Rows from block 10, named by matrix and row number. Each number is 128 + 24 x the weight over its row's rms, rounded and kept within 0 to 255. All counts start at 0. Numbers have three digits each. After the name is the row's rms in percent of the matrix's.
# convs0: first 3x3 conv (model.decb.0.0.convs.0.weight, 192x384x3x3), inputs 270-278, a 3x3 kernel for each
convs0.53 110:120113092138159181196183192141139134136152151135119122166161139114126098192177151130126132114097085082110094120108098071085099135134137123116108104109109165149140128123131151157144151154168119116119133125122147122125117111104081097108143139142
convs0.54 115:137112129125117143130114114114126142122140127109105114178105136157120141138106140137128142128145132139129139149129136093120121109121112153130141145112117130107115120109129126144124113120111083088123096089113110115141159104135092125129112115138
convs0.55 072:175172188178175183186170180147145150151156153149151149179163164172157160181156157164154153160157139149138131138130138139135133145135143147141141144139153147144157169170176177177166170171167117123133118119129120122126147145154143142139158146149
convs0.56 105:174169173178175176185183181141139138145146144147145145149142142156147148173161159155155144150154143140143138139132134140137136154150151153145147156148154167165169168167164174175173175175173127130132129127133129129129138133136140138137153147146
convs0.57 064:131124118144149138183177183123135134133146136138135138123088080115099074162130135116119104132121111128130128118109116096105108130133131101077075058045054086087115119128121137143114142133116126125129112101116104102133122111120133126130182161168
convs0.58 072:167173189162173183170162183136149146147161146140158154161143161152152148165167181174154137172135126152126131144130134135125134131120135153142152145144157156144158156152162169177154172178167111118133111127130115124131164153154143130138137119145
convs0.59 056:172168173159163176170147175136139138146152147146143144178148147159147154163123146143150155161158150152150133137123142133121134135114134133101100126094100118097125148142134166169149155161155121108114120101118117113133156142166149134149162131151
convs0.60 096:095130144101114127092055085123128125132140121117115118149165202141154176093086139135100100151085092125092124137130146116096117107077071122113142102112139103098126111126136154145130143133135093110121083108118111121137141142146102089112093059080
convs0.61 058:170174187156161195172164183145140136148160157140147160207182169178176186162149186155148149158147133129139116156141133145135140139139149165155137141138149129127145159162157166176165154169174102109126097103125102096126171161157155144146153146161
convs0.62 123:153158136164167155153166145133141139132128139122121112105110100128136133132140126118109100097100080095083098122143114154159136145158137170198187194208209173198191159171150158171178138162159183203187191182178155167150068082067099106090100111088
convs0.63 071:181175191186184196200191189140142145145150154137143143162148156164160163174162166173165144158161139133135132137127129138137139150154159142128128141123135163140144170168168178180176170176172121120130121119126116116121144149149139151149157157156
convs0.64 072:104115115099130125168169175127133130138141125150138135090087090080083064133128146128122119119095114103120120111117123078101112128134142083086081050060074074076110112111115124130101129122109113117127124112117117103112128133145111113123177164189
convs0.65 080:155148162158151166172141180130130131151145141142140138169152158164156170159160189135114122156107110141112119145145163148145159128123149165149164132125152153141168156151153172150142163149156130123118101113118121121119135143153122138146115120147
convs0.66 108:109120124113114118114108105131121128130137138128128124151176164154202199117144142118093117120074083113094107142160135153185168121128123146172147171208179163183162100116126095111117105118117148141123135139105144168141152169150158181174121126113
convs0.67 128:121130130119145128153168149113114112135143123116136113120140141111132118138154134112122110119132119115145139115123114108109111144146133129112140091084088125130125104122118139148136111130125150151158105101112133135135124135119139143130156166133
convs0.68 109:108104108101114100138116110114113108087091082103072098122116139122129124135108116122116125153126124135146123109108125107121126134122123085083090063067077091063101123118120092119085093087096154140141138159161124152157134144161138147146162131138
convs0.69 138:148141135121132132107116119112117099110144116128111081186155092190123085120070101151106132132110129108117104191171137173132143130106136151135113167094073095074095137136105113160138129145110098136092115122101125112107195173134190145151140118154
convs0.70 069:183173168177168163163161161140142141141148151145141151212206137204190133163143109105112131121122149143151115180160129172153139168135146156160126153159138108121147164160157169173164169172168108111146110115142102107144191181142176152138175140140
convs0.71 086:167170180159168177197188189138145146142155151142156145158147157148141148162150153159141129157145134137131125147144143138150152145155165132129135118121133138131152167175178166174165175180168108124127104113118108116116160155152148153153160160169
convs0.72 042:123112117114127127150161162141142150139150153144159160106065087065037092103113135136151129141127123120116139151146134142145136145159156102064080098077086106092106146154153139154157130131142123084123092093119101101108141157149156152156171183178
convs0.73 097:188191179162151146177176177118141125130165135152141140129136153142138129128109093160187128146255124073138104163152128162160128159133128117139132142115115102120113158164125134184147139138155140143108186130176137134127151151149153163132167122105
convs0.74 131:123115123113105096134126118116115123130138126103106089111094064138135169138138134143116120116228226125138124114101107166145182136147129140154154092067083131164162121107114135137131119111105185191178178045073160147164113101109188184218153155144
convs0.75 062:152162148174161156140128142147143135160142137133138145140157119154132069120108099143110128140126125138141133103142150143149148148141138092105087129116082116092075165159144182170140160155125130120112152108107096082088120154145142145148142155175
convs0.76 102:169171165168171168169171167151154152157159156154158155156148150159154153159157158134134135138137138133137137154153151156161157156159155130128124134128126132128126167168162173174169173173166123124122125125124122123122166168168171176172170174174
convs0.77 046:138137127146160154147131113144156145151163163151156149154193107128126084141096060156147138128115105100129109121159127121153143149133102107117044099090035085079052162183153160193149156164138122124094113087074096078104142166121145145146175145121
convs0.78 087:079082084138130102152132129130127123146131140147136140059051107162105118162109138125137117135146173123149127079089116167133146162107133109099124123079068121074105108127106129143126137141123150147127114097101102086104062072088166129155171122147
convs0.79 055:174174159165175165177177166169166162170173164157161157138126128146141143160150157138125121129108123134121125148140134149143141153147139115108104116099097115108109178172163190187168168177169124120121120114104118116115166155153168156159182168164
convs0.80 098:123139130129144118113117102125117124137121129133113117168164092126112037139125082115126098108110098115111107124165151104123118112123103100088087100091055115133108127115093151124103102083069092093111161135137118114126128160136100114108120125119
convs0.81 083:100129146072115137124117102127102117124134139128114112086085145042110171107112121147119108153149123151148162082096120057130139131125091092099130069129136106104085133114137150171183123126143117138167165160169112111134098102114071136143145138105
convs0.82 118:121131105133089115128172141118130121133112130121138125166207152127126094092099098167196128080239092133051118149191135146114128132160154118183110122122129087182136136136114114114113110133121136139118177078172101255119154193156163147137148151165
convs0.83 104:163180175121156142157164157124144129141146132110099106162147109089101097115127136133122125097091128118124139137144153094075091100110118119140137064056068103093097160150140165157122097096105108124117100085079107098093138140143102092112119113126
convs0.84 054:091102132097114144112141151144135143150146149153144146073106118067120147100185187139138130116134127114135132113139153099157154101190164083120133055095116079129129132130144148131147132100124108106131100103133103104126103148151109196180116244200
convs0.85 046:135156151144164156145155148153158159157165164165162162133152161127134152125117123164148167133098135128125134146153141140144148136135138097116107110122116111110117152174167166180170150167162117119110123122127121119135153152157155140151161150140
convs0.86 083:170166167165168169164164170159155152159161158158160158164144142155144151159155165125133130127128133130133131151161155157161157151157159132126123128126127128121128172167163175178167172172169125114120121116122121116120162174170162170171163171176
convs0.87 134:122128136080119123153150153124114110130128123105100116100087117049078092131152155098101115090085109121124108100117147029073110108139144129147146041071088114125158115104107139126103082082089104112112122115103094104123100111140063097118136148146
convs0.88 071:098123130070091126096119120126134143129124152135130125156145086121083061114126081157165111118130105102116120127136121114114090104132103108108083113106094158153144116138133120137151096103125110121135120131158115114133125141126105115089111155114
convs0.89 094:183165181156148160176171176114116132125157160124152148122124124104101104124123126156218127211232173144198116156150162153139160157164164141127138116126123127130144137133143146153156146163154164188185151229173119130124134145150132126149137148154
convs0.90 045:131121105147141115104118099155152148147152154139142143144131096144115091101103093159144113139123106134129123161158133188170134147131114125125123135127116128122110148147124148151149133135140145138123139116116127103122151150131188177146167167138
convs0.91 092:175186189160157168167168178127140139129149158136140148136148140130131129120137122198165135187255110179206083160159153156160138161163143122146153118113141112124134151170144153150151150148152136174195151145246134139220175171172161181150163182154
convs0.92 113:170171171172171170170170168152154152156159154154158155156153154162160157164160164133136133136139138131135134153157155160160159159161159135131131136134130133131131169168163175172166173172166128127121126127123124124121167171172172177177173177178
convs0.93 113:093091108095110120072081074115126123131130115122113100105117112102122121097110095137143144140133158169155164095101128091115145098116122103105116074096088081101089125130137116119120113097101117120124110112098107095101095120132132146169149155152
convs0.94 099:120089074123083067111059053095114120110118118111100102181079085136066057098013019140138136107120108127131113172154105163122092165103082110104111106103096106083094097094106110134127084097102091086101094103096103111128173123088146096078158095074
convs0.95 153:041122143061123135068118154138142125133139116120129115000161172022162161046156154105063109130088123118095105050149158073143160080148143069130141074123141102147144111126140123118131114100116132158125138154123164153130033153147054159156064164147
convs0.96 138:122108107145137150148161150121125136111112133123118133106066056155100061167167140138121109117129122113120136102102101148135121145154109124101095203156118167159119125125131127118139114101134127122108144132132104101086114106101139128131150175131
convs0.97 063:065093116094109119059073079124124122124131134124120125062131141089155173068111131136142144136161156129157145098146118135166130116138109101140145112131144108120130103095105109117131104106130174164146175149138156148142083132104111159128093136102
convs0.98 052:166180165165188187169180180137143145140150145138146138142128136120127138110129140179182184167158168160162163163164159157159162149161154146156162150161166145160168168172161182192173162174168151156159153166166146158161161151156157146150150153143
convs0.99 089:175181174180190183177185178137141138143145143141142142133136135141145142142145145173169167172169166167168158147153151156159157158160157153158151156166158152159152166173168176181174170179169150152140153155146145149140152154157160159159161163163
convs0.100 075:131151142159191159123120118124138131146166130142134111107113084136134091119088078151152149137108111143127138126126142132128147117103146115076076128094076110109119130156145160206151144172130153134122166174145152171145120128132128115135114077116
convs0.101 154:162089119155107122137147134161102114151113143124117095141109132140060093141122123112107110134129084138108124178126142165073155152151155130135150154104127137126113144091109138104111133123082151114123146104160134137111169121117167092135127145142
convs0.102 152:145106117104055113118098082117091118122120138117118091139114140103073157102052134108141120104152118112133130131141129104042142140106103127114117098077127108117107112103113128145126102111123107063115072079121079096128136138150116062170161106118
convs0.103 125:074116144096131154071082069105121121112119138128129114060103146061120159061059055099122109108144128129115123066093098077121119092097106100099114106120139111106118100131106108148147106114090162161154148153136136137138074086098070109129086081087
convs0.104 137:087128123105150148109126136103107085101137120099128109078069066086128134103139140108115113088122132099127138094111126057101122073109110092100096099094063095104074095099077133146115121156123067100102113126081111126065074095108051108133074105119
convs0.105 082:171181176182192187176184182141142142141144142140145145137135137139142143139142145172175168173171166169170165155153151161161162156160156149152150150157159148156156166175169175179173167175170148152149148155151144148145160155152164163164165165162
convs0.106 058:101124123107156133098124129114123130117138129116132145085109122093151132096121105130146139128155177147169149112112125096131145098117131090090123088103111097098114099097102134144106121162138114134161146157167144132122097113122104144148095114130
convs0.107 085:163153134149140134132132122138133111124124107118123115119122128120138134116140128137197180104255185121142135156151139164169131143141139131106130139098131116109104127128114117141129104129108180135120194115160140161135138143127152173129140145144
convs0.108 151:147129126129107104153138116122118098141121116135136098142139109133071052134102085098093127099097107105100122125160113158086122151139144126109107099080099119119127135120108125148126135109109131051072069078071128056105135165117166103117151157133
convs0.109 094:175181175184190181181188180138143141141145142142146142132136136139145142145146143170170166170170168166167165150152149159164159157163158146153150155164155152160153168175171172179177169175169149149141151152145146146139153155153164164161163166161
convs0.110 061:065088048081105082106147116135137138127142152126147127065040024108124140111139141143156141133132108130145117104097068129121104112119107118131102148155163151148150125144120093114115102132146162180156146180178151174167089091083129130110115121102
convs0.111 127:070108041097106076123152121133143129123136131127150124029058037129151127141157142133140141117150119145169116085099062131142124114128114109122117137134149146129128129143108101121099111142130179184151161153141162153130077103063133157112123142116
convs0.112 045:138180154155191168114118106118135139129137136128122119105146128156175140111118103155156148160165158170194168116163162136159169128134136135138138147170155126142147139149151161183153146164143175182163188210159167170146125153131139148145125126114
convs0.113 072:115122150151185189089134145118112138150133133135133143078084086140153095101137098126126124112140128133123104097120148112178185074121127105084117098105095077098107106109127138091094139129128140132144153107123130118128078110126109181170065126119
convs0.114 099:089142142084159167091080080102113110119169144114121117076109110072162160056086087106105083121116103133145110079124130080138141086105106104104080097130101095113101091101086146169117094092081144128136158177133162157124085120130073127155092115119
convs0.115 129:101129144096131156091068074104110120126133152114103105091110131069124154064058082102118091094139118146149140080102116081118135098096119075081079083118096105107102113136118151166141109116102098108120140155130150137125078095114080103156092075109
convs0.116 097:141132123103109134146144129142127135126108154139139111146090102056049186080128167125119151118103135119116134128126123089100172146161175130115140078087197104149192149129108149117112115106119119126142143140155132155157144115104100085161147160165
convs0.117 085:176185180184192183180187182140144145144149146142145144130136136139146144141146142175176169175174169169170166149155148156163155157159155150160152159165159154162155170176169176184176170179172148151140152152144144147141153155151161164155164162154
convs0.118 068:151160170153166165146159158121131127127137136125146143096120110106141139125166144159162124170210147176219162116130137139154144140153150138146186133158196124166201131148155144149154141153158146165175140150194127144198111132112136169129134158129
convs0.119 083:207222205190200200188202198130133131138144142136143137152149133138135128118125121163174170166194153148177144168172166170164164160156152154174148152166159129152148179186167185184174170184169143155114174183145143149143163165165162155159163152144
convs0.120 137:133149139141162129090120097119125128131126120139128120118132098174173143137152111143125136126093111142111137143165131199235146108142102131144140169194152142183155128160144127135132127137121161167184137134146147159175153180148202223167140149118
convs0.121 114:036086115057091120075128145135120115126116113137130113071151172052136165067162173127111143123116123120113108083150150095147151081141142100110127073109130110148128122111124109091127119081112155108120143095123166158129076157175085159169083170164
convs0.122 113:161161163163162160162163160137139137141142140142142140177174175176173175178177176160164159161166158154158153154154149154156152154154153164161158165163160167166161145145141147148143147146144131130129134131128132130129161161159160161157161162160
convs0.123 134:133143107145131094130118096121129127122130134122126129175192115163156056152120026134112163111099138096111131168180123171132077155110075139166091147147085148139084133148124120150134105130139118111094108117118137132146174173131181139087171113078
convs0.124 120:134133140136154151147151139125120120144122120138113115176203187132169144134153129104081096117095104126117110147175122123148108128149104145184139128160136114142144136153163146153159126149146114114114172144145171150157134141109105121094123117067
convs0.125 094:154135116140098080111078071111119139130125132114132133204209181198151089134082048112092112115114095093108106199171111183134103104086081143162122133113086137104090122151163109134137105134124104115125096095106133109114188146093187122070095065067
convs0.126 076:166161163160164161167168165137139139143148144142142142181179177181179180184180185152161154154158152152152145147150145153153148153155151161156156158156157167163166143143142145149143143144145125126126123124126126126127150153150153156153159160156
convs0.127 051:153160158151167154148148144138139140142149144136136132200193194202200194186177175153154147162143141151148151151154142160162136151153133172175166165159156159149157141145134140153140132145135117116118114107113110110115154151146165159140161151135
convs0.128 102:102122119098134122055059060112132140148148130120109106120147144074122102060091087140111106118101096117113103115137138069107101073088094113120137101105107130133148106121123181168137110097084100098110201157143151147124125123120058091077050073081
convs0.129 089:122144159114125164120102138113149139109149142101126120153172173148173182138159174115074096122091093148102124115112157101126148105099136123136133119120133106096122132128112132141129118126135108125112081087117076095127145127178104123148102112146