From a checkpoint of a small image diffusion model: widths [48, 96, 192, 192], 9400 steps.
Rows from block 2, named by matrix and row number. Each number is 128 + 24 x the weight over its row's rms, rounded and kept within 0 to 255. All counts start at 0. Numbers have three digits each. After the name is the row's rms in percent of the matrix's.
# emb: conditioning projection (model.enc.1.0.emb.weight, 192x192), inputs 0-95
emb.38 166:128108136141130110137145136117157123126139115128149123123157182126116141146111128162140150130149129120124129126110138121149151138116097124133112106061121146130124141191123113112121109148134164115132128131148098107119121102142079135147137157146130137117116123147133145136137156138124118117
emb.39 079:137148134140148139138126151109126141128121098101131107184129161117076101131125148143148178176112153140112123154102152092156143128128151110110124131137121114126125140159119128102135105132093180125132111138163154133114140132132105139119159116137128139120064128138137123111135123105128118123
emb.40 110:149135124114138145135150114135119126117107129137103127145146211161122141122127126185128168154114113151134123119102118132156114150114117123115120158137124125106128134165123109098144119130125161118136134135118160096136145122140133132130125114110120154135099114137104126129157127133118117105
emb.41 165:129138115146135116118124136137137128137119132120140133152134240129125137145115130245122162162133126124122128125127143122142132120149123128123139133113125133137129137076114150119133122135133099128116107129136078124127128131136142129121129091130139124128182135135134131134139120127129125130
emb.42 134:119105125124130142125123131110135127109122131133136122133144189140119142134121122185130162137133112153138154109156142127167114134128128132136111141115130141101118139206114128109145123158127172112123129122122150085112106131146106158108127133130103149109069152106110128138152115131137113130
emb.43 112:140125124150109123134165111106098120130117142133105122153123111156144127113175137113150152093139120145134136118142133139158121122155138138156153129106113116118115134247110128109134155117144197128133112144136161124159142156113065133126153202135122142128012096144128126129155127118106119123
emb.44 129:120113143121127120134136149125134131111098141128140122151133140151135135120156118146151157128121138143145163148143107141145129111153147154163161152148133123141123116228106112143135129160153197130124115144120196135165156157108113148114118164124106132128013117164154143116142103134126142118
emb.45 085:136133125132130127132146144107132133152123123112120122163137163133099117129120127152145174140121152144130116142096141091148138142115147124110125129086118107127142125199124120111140105133112200125138112149131146137117131130147060121113149154146114130129053122148145131139122117122125122131
emb.46 093:162162123124133137144147116104118128130108132131110129176135171165105105131126126143138175143120129160128111133102126122142120157109129125123123165166135123125121137149122105092153143132115185120130108156132191117115138148140154144115128103127127140135090108136128129135143111115118114097
emb.47 084:124146125135125157123166113110111125129123136126135143118162122130143107145129120128120112142090099124131125128146148143092152135092084132102151147225138134116158129076130154163133168133131101134122139114119165101154153102101230120130136092119109131131159131120110142136145141125131093125
emb.48 157:136120136115128124140131137137127120145131143122131145145135199122133102138114148190131177167125132130118117141134139130115129117130138119142137130098137131147134120144136150148122142136130174139129143126126149111143129139115091139116130100133121128139139128137141135134129127123150146122
emb.49 099:114106128107158163128129144120102083143127127138151095097157087115127109112099102090123088114129108115134157113117156090147120076113095154142106143198135135134124098091143122141118107119106088113095136140122142131133100107125189116113129142124124128106140117112120122105121114135144116095
emb.50 149:139124117142134098128114134123112108143097138144136140107123152127124121126121123148126136088157133121119126147118119118154134137137121128135142133041129121141129129254113122111127150113143165142132113148147096138116118140110049145127110211124129139143045106166149138113119131137125117127
emb.51 090:140138116137130131141133133131119119135113133127130131167119161144129118126132132158149189149130131135125136135121141124116124143135170133132125133070125119138121129190130138118142149128129226127134122134128156136127124149134054133120148124134137133136097122134129127135129127129122123129
emb.52 163:136151113143131121121130128117118129146142125133133128145134190136147126116122150185135169175117131128129119132132148130097118133129144129108124123110141114138125124141136122134130138123137181147139119147132159124132128110135112133139124098140133150140166125126121135130122126141139124124
emb.53 094:138126128133127130135130126138130135142134135126133127176129197143132119133131125201139207175125132126131139132128143136109123140137182127130118132090130114137121130156130144134133134123124210130132133140137157138121127136126089125119151094132124133133138138134148128131131130131124128135
emb.54 142:108142150117154145133137106118121132113128104141140143117110097104119134118122123101137122032117119131135134132126135121196124119126124146127122126068108134130132120247152128136130116111078160110138118144122087111116110123133077124132105252120130121140066137123128115118110148139124152149
emb.55 093:132141125120141133128130128139132128143139135129145120157109152135132124126129132152138190142121123137121130130122128145132123139135187137137133128056132125135119142201122137121137139133125226125137130134119136127121141147144056137126147132131128123128101144134139124124156124129124139134
emb.56 088:144155123135125137138128131123125124128121127118136123177125157138122120135139131156151193157126130128135139137126145126123134144134193125133122129061133138140135124169122141132141146124123216130136122141142135141134131147140060129130145106134131123132129130134136123136144121134130126132
emb.57 134:120151099131124125123132128139123153118108127099135155125104092123122113137121140097148099030114123121108141121112102129156149122139126126126139153081145136144117162113125122112119142139149090125111117138132050156114170123127158136134098189151145103116167139134142146143108114110095120131
emb.58 115:130137117137127128134119134131118121145122143130133118169125222143121115126123135247139195147112120116127121125126132120134131133127173120131131125105121119127134133115131120130140151132133151130116131135130110143131121147124117130119144092135122142129145130137131130137129124128120130120
emb.59 121:119139128126119132134127137141152118117134119118141126154101096139131142121116121082131153122129123141121123124136136129140133147133179119123135144059140090145142140199129151122128134115134207116133134153144148131127124158137063123135131153130139143129076120131137111133131150129138123129
emb.60 094:127132132140132136140126115120135139126126121134124134200121218133134123125121129227134182118119121124130134128131133122130133139136160127131119139103135120131123133152126121125134135124125158129129113129131126135125120143137113135129132120129127124138093128139133127124134130127129127135
emb.61 111:130131110138126136133125125123110137134132128144129131155153191128131121130135137187140179152132129126143136116139128122130108152117145148124107119106144127116133102207131146120134140114121200125137114139130162132117127144108073130116134120143134139125077110130109135132119116130134133130
emb.62 064:133090128169138126150115076122111112125085146110142111127147144153115080096125127158131133099122091161134134107120135159144122135135129147166109115125150141127094162162073120063126172121156127085143117149157098129161126117128132130189087182141106147141104111168112140113136086149147100102
emb.63 121:136136132119149140129128114114133126111139124144153115157128189119131130131140122162142172243136131138138136133141139114139127151135143121139128123141138134128119120088129125120141149109136154108121125133134139107127101129149136130140123028146130139131196122139132137114130134133129132109
emb.64 074:098154112130149129119130109154136143109147105154150119167100108146138115135144117148125168073104105136137122145141130124152132134162195105141105144132131118121136133191147166130119136144132176081157129114152141130133125150130141142138138185128147131152047159128128109141170119114124124133
emb.65 106:068112114116113090129130116091115111149131117128157120122145157095127087124172147166110137095137114095095110124106131117141145113116133125108167119083158125159170139201165140168106143144154145160129142095112070139133144133132109140117123194138083141130137155101110138158113136126110099139
emb.66 083:120139150127157145145114121132104143136163124133099122150107168139134097125130157167134178093119127131121125136135135138140127155121173139119117108070121114146118128192089129119118128124119208118129095115123125107126167125133089135137156161114145140127096129145125114133145093168123142124
emb.67 136:138130139135102136115152110119105115153139138098121135130155126123110116127129128131106125051162123139142117094120135107168134088125118123130147140045122124144159140205096122109140111155132128136123131081143031141109113124130078138120137242134123111111097145147112148140102146085133117144
emb.68 114:121116117136118118138146118114116111141141122122126101103140163124127128127114143152145136126144107141137096116114118146154130131116121133126126121035137135108124154187107121093129123122156157124127127133145068129136108115134048108150103169136125146136145117133110136104124134131152105118
emb.69 077:126158134152127145141157107115114152126130153142113167140116126119106112133140135135139157058091140131096134101112126136155134129155147136101159129081112125158118149209158132142135127128126159127159108136139068144132160149132094129150129228138114129160135134160135104155118131138146152140
emb.70 089:125137121129146141130138131149134118128143125144110119165125179132121122144134127181131183144134134152127116112120097122135133130122175105138123133085112110130136109203129130110120138130131216123141122119120158148116125138147094131135158135121129139123080124130122101135130120131144122116
emb.71 119:134117152124127163164150132143110131127122133139115146152118183138113103105132110174132168078146123142125122150134114118116107121152151124137118134063118129109118138214136139127146158088114183133164138124146098130112105131131122120140153158123125126152093123142122103117114116123102106127
emb.72 111:113143124126158160114121143145129130126105136124143135158135157158120109117114151135156170137103139145139114132130133130146124139107125134124124131099143119126106125203135118117139116122131200131117142115130148128133129142132079153130134155119120142131053124143104123131131104127136123133
emb.73 115:133121128127135130129145134141117142125131142129123121158122216122140128122123126204127188196120131130126128134123122149107138134144156113124120132092135121129111136102127124133134131130120174113136142131137135119141132125144099124143139041116131110134196142132137127122126127126123135122
emb.74 139:141132139120140136145112139128112123132129137128124126174134193133136128125118129198127167188118132127123126138135127120106127138123144132140117139193109118120110126096134134128132124137131165119134134137123226134148113128139179138117130045120128140131087133132123127124141112130133121112
emb.75 070:141142129136131116127126134136132133125140122130114107190130198132124137118126135200132195157144128134128131123126139138118131139126184122128121124104125107117125136135136133130139137126105188116127131131135134149131127144138104117133150068112140107127129121140139120123126126133114131135
emb.76 081:122118150136146158145119128130127138128106124103099142116145141127119140113110117144114139136116141118126107099113111154142112115098123140144150128205078123091103143208103112142143129113099158153135151121105237139106139118138157135139135145117137127126000113123112130106139118126142147110
emb.77 122:137120127129128127130126138148125137128137131117118122176134228122129132138125128228122177164134127113130131136117130138116138129142161122138135122129118133122113140114126129144128127126112157118127133120127132125162124131132135118146142052105137127122168132132135138117136133110130139131
emb.78 078:144136146137144141134129127129125124123133127135118122182132177146128142118146118172135186129117137123137143141135125144127123135133189128134137129079138116109125135187121128115141146110131208124124132136129138119120133150136072129124157124126148117123106121138115123124124116127118130128
emb.79 191:126130118142145120135115130134126158135125128128132119162117114120125120114114125114140140255127142133111128112109145123105137132127158139132122133191130104126127134082123123127133126115122130147140141130136225138130134138141144141132139000134137117129074134135139131135115142129124135141
emb.80 131:135131141127123128137113136125137146135127135120141136140136199143141114122151131195133168174114127132127130114121122129128130131129134130138121128101132133108141125180119140119133117148135179122122135123135149123135129139129091132128131114124120125126109136145133133142136137115124132130
emb.81 094:131152135122184147138151151104136131131187103150123128167143187161112118123106133190123171108122123140122120114148147132085102131117146157141124101144117107144126107136126136142117139111103167117142153115095156097120125117133171180134143099112163144140116145123121122112144138141145109144
emb.82 072:142133142136127132132121124126110135135118130130113111179137200132127139111152123203143193146131139125130123131127125130119121142132169114140136124109127110121126134138112126108146129129114195139130124144146161128132140152142100123132161084116127105123123138134129123128136113132120122119
emb.83 165:129117126135143151123115141129120145122132122128115133127142184143127141101120128175151156095141144128108120110127123142132120141128120101120105133063129122102114124230105121110117130137131173152139102118130103113132148122117099145119119175119119131157090120131131109129106136140132106155
emb.84 185:129140155123122120139135120113127122140106142124122106160127237142129117144127124225114175199130115146128123144137128111113156132117118143140136136119122118128122144115130122111123129127137152128118118127158141111142123141134138135114110091125142130123186124137146128136147128119126121115
emb.85 163:123124120149135120108125138118132137173117128137123142188153211140146106117105133221134184134132129129129129130117128126099138126126146125108136114115135134152137135125138129123127137133131160156135111121130122129132122138141141135125120113109138126141158141127132136133136125126107122119
emb.86 185:120112120119121104132134136120147128123140120125118135166142213107123155128128145199134181208139129116109144128135145122107124118135135136145110127122125140148151126097122125150141125112124136141106118114136130144141133120125147109134119073139124141130218149134147132129103163118124131134
emb.87 096:096135135137131148148117137100122135116116115143116136122134089114114106117158124092146128131162138132119120115129119116128140153105133129140164131134108098121138161232121114141141152153150175102128137130142173135138131158134074116129112151145122146111000121144126148137134145109117140131
emb.88 118:138130127135137133124131131122134128134133110125131134177134225131124125125128122231126195170123133139130146125138143124122129130135154126130118118093123115133137137125139129137132122122131171118131130135125119124130122140134114128128124082121146134128173130131128124131146139132124120118
emb.89 109:129141122131128125133129124121137124137136121125130141178129210134140125121122133209136195190120129135124135141141150126110119141142154140125120119082118129129131134102124130132133137121132184117126122136131121124138129145130106132118138064112137135128185133139133121122138130135118128121
emb.90 147:124124103145132140136117127125128132137110115142121139112135172115127100111153119165146157125131142117123122117115128136132134109125111124131121135054108133127118138209115130151156141150141175124139140124133100118152128149129040097132125171149128131116122128147141144134116151135115153122
emb.91 153:110142151134128124147136136122150138117135141124140134152135194134125099132171160187111180193139131117124118136111123132127129122137139134139126138118147125152153130137140137143114150139132195113129127124158178143153145153130097134136126098147131124121133113138139136146135141104138132135
emb.92 146:143133117117116134139135138129097106116112145114128108124134111134100087142123111116136113015150130131126134137109115147161133124114107128130128158049102142140144109190120124162126115154149115117127120102131027130105129140118087132109150250150114136116088148138161120150142128110149135121
emb.93 161:113127132124150129135108127124118126120142125121134142148125100122133098131128126113138122128126139143121139121123129113073139133110151141140122102139130122104136113014114102094117132123125091113123130130135103129140125116142182133133109065110103134119207118111112120134131122121113121144
emb.94 135:134146144167132135127124109108118157113130121113150108148135094126109116117147125099132131059134122115115134130128117125178126146136129139140106157026145114106136150214092126154148163129123149115124124129138062118131123150151066148137123220145125129125072112148110136140110139092119128148
emb.95 176:128115117113125126139134116120120125144110150130138099138142175112118106125130129162117170178133120124126118133121127127141111133131130108156124148099134115122119134192114129153128143116149196123126152132145152131137123140107071152127136127137122136133092126145129141159134120115138106112
emb.96 056:171135149169142102145098084099102133126122146134129117166144100119103106094147130110149119084132142139111126120127112119107141139104126124108170117130122114128140133204107116065163141113152121153116139118165114133111145134129138106135121188133128146125073162149119165130095114119107111120
emb.97 091:093111120142167150119141117107137123081118134116147094105137148109130154154128148133139126092100087144121148094138113114226145125117091170143101133108122130127119116190129121124140134071113143139122123146135094130143134112110099144137153190112130150137118137105135102126125160111136121101
emb.98 083:124118163114141138103143132114108141129107110136112131113164176115149159105139142155115132187112145149127151158133135152100103119148102138117155095081120149123149118110119138131153163119118120120126122106122092114124127103145128110135094098083119098109206144151107116111113117134120121106
emb.99 061:141127148180135128132131126103105123144132128115143134152140096135134131139126130114145138072124137137101161126111118125111135138122142153121173073140109090126111130213094108092135156130163149133113154110172131145141148106149129114139122184106150125098074161172101117144112125113088110115
emb.100 056:133149110109117114129133150135127142117119122152127149164121111132119103124136140162133147055142147133102154141103148155122105158161222133122114154116157103155112117102164113123120129122147109115106127165124089163114156149143101135143115167136142135146115129139128139132116123129120114131
emb.101 047:111117132081149152146128137128137146096112155113156116156133174101119117110134137155138132191097123120127122126144171148162116133140173126138126165121143119107123080055143134185118130149135096095139178135142077135142139130103147153140133069140155162116172158138130131180119149089097121151
emb.102 051:092161160161120080143124097108158139154131138159153122162164112086118101089172111115133128115126116120123114135132126140064135123119155146114148099160129118126190140148117142153125131117147105140136125137128119093172116092106180072191099148106128144128124149114141138149122157135102157142
emb.103 062:122148127137120158146086120096118124115134096143103107136156098156134150143107106096156121057126152133099141121131144098117150155146131158111114090095096141113127120189139159113112133102102157110162138130112125150111170133111114134137132177120128085103082175137112085115119097189112105147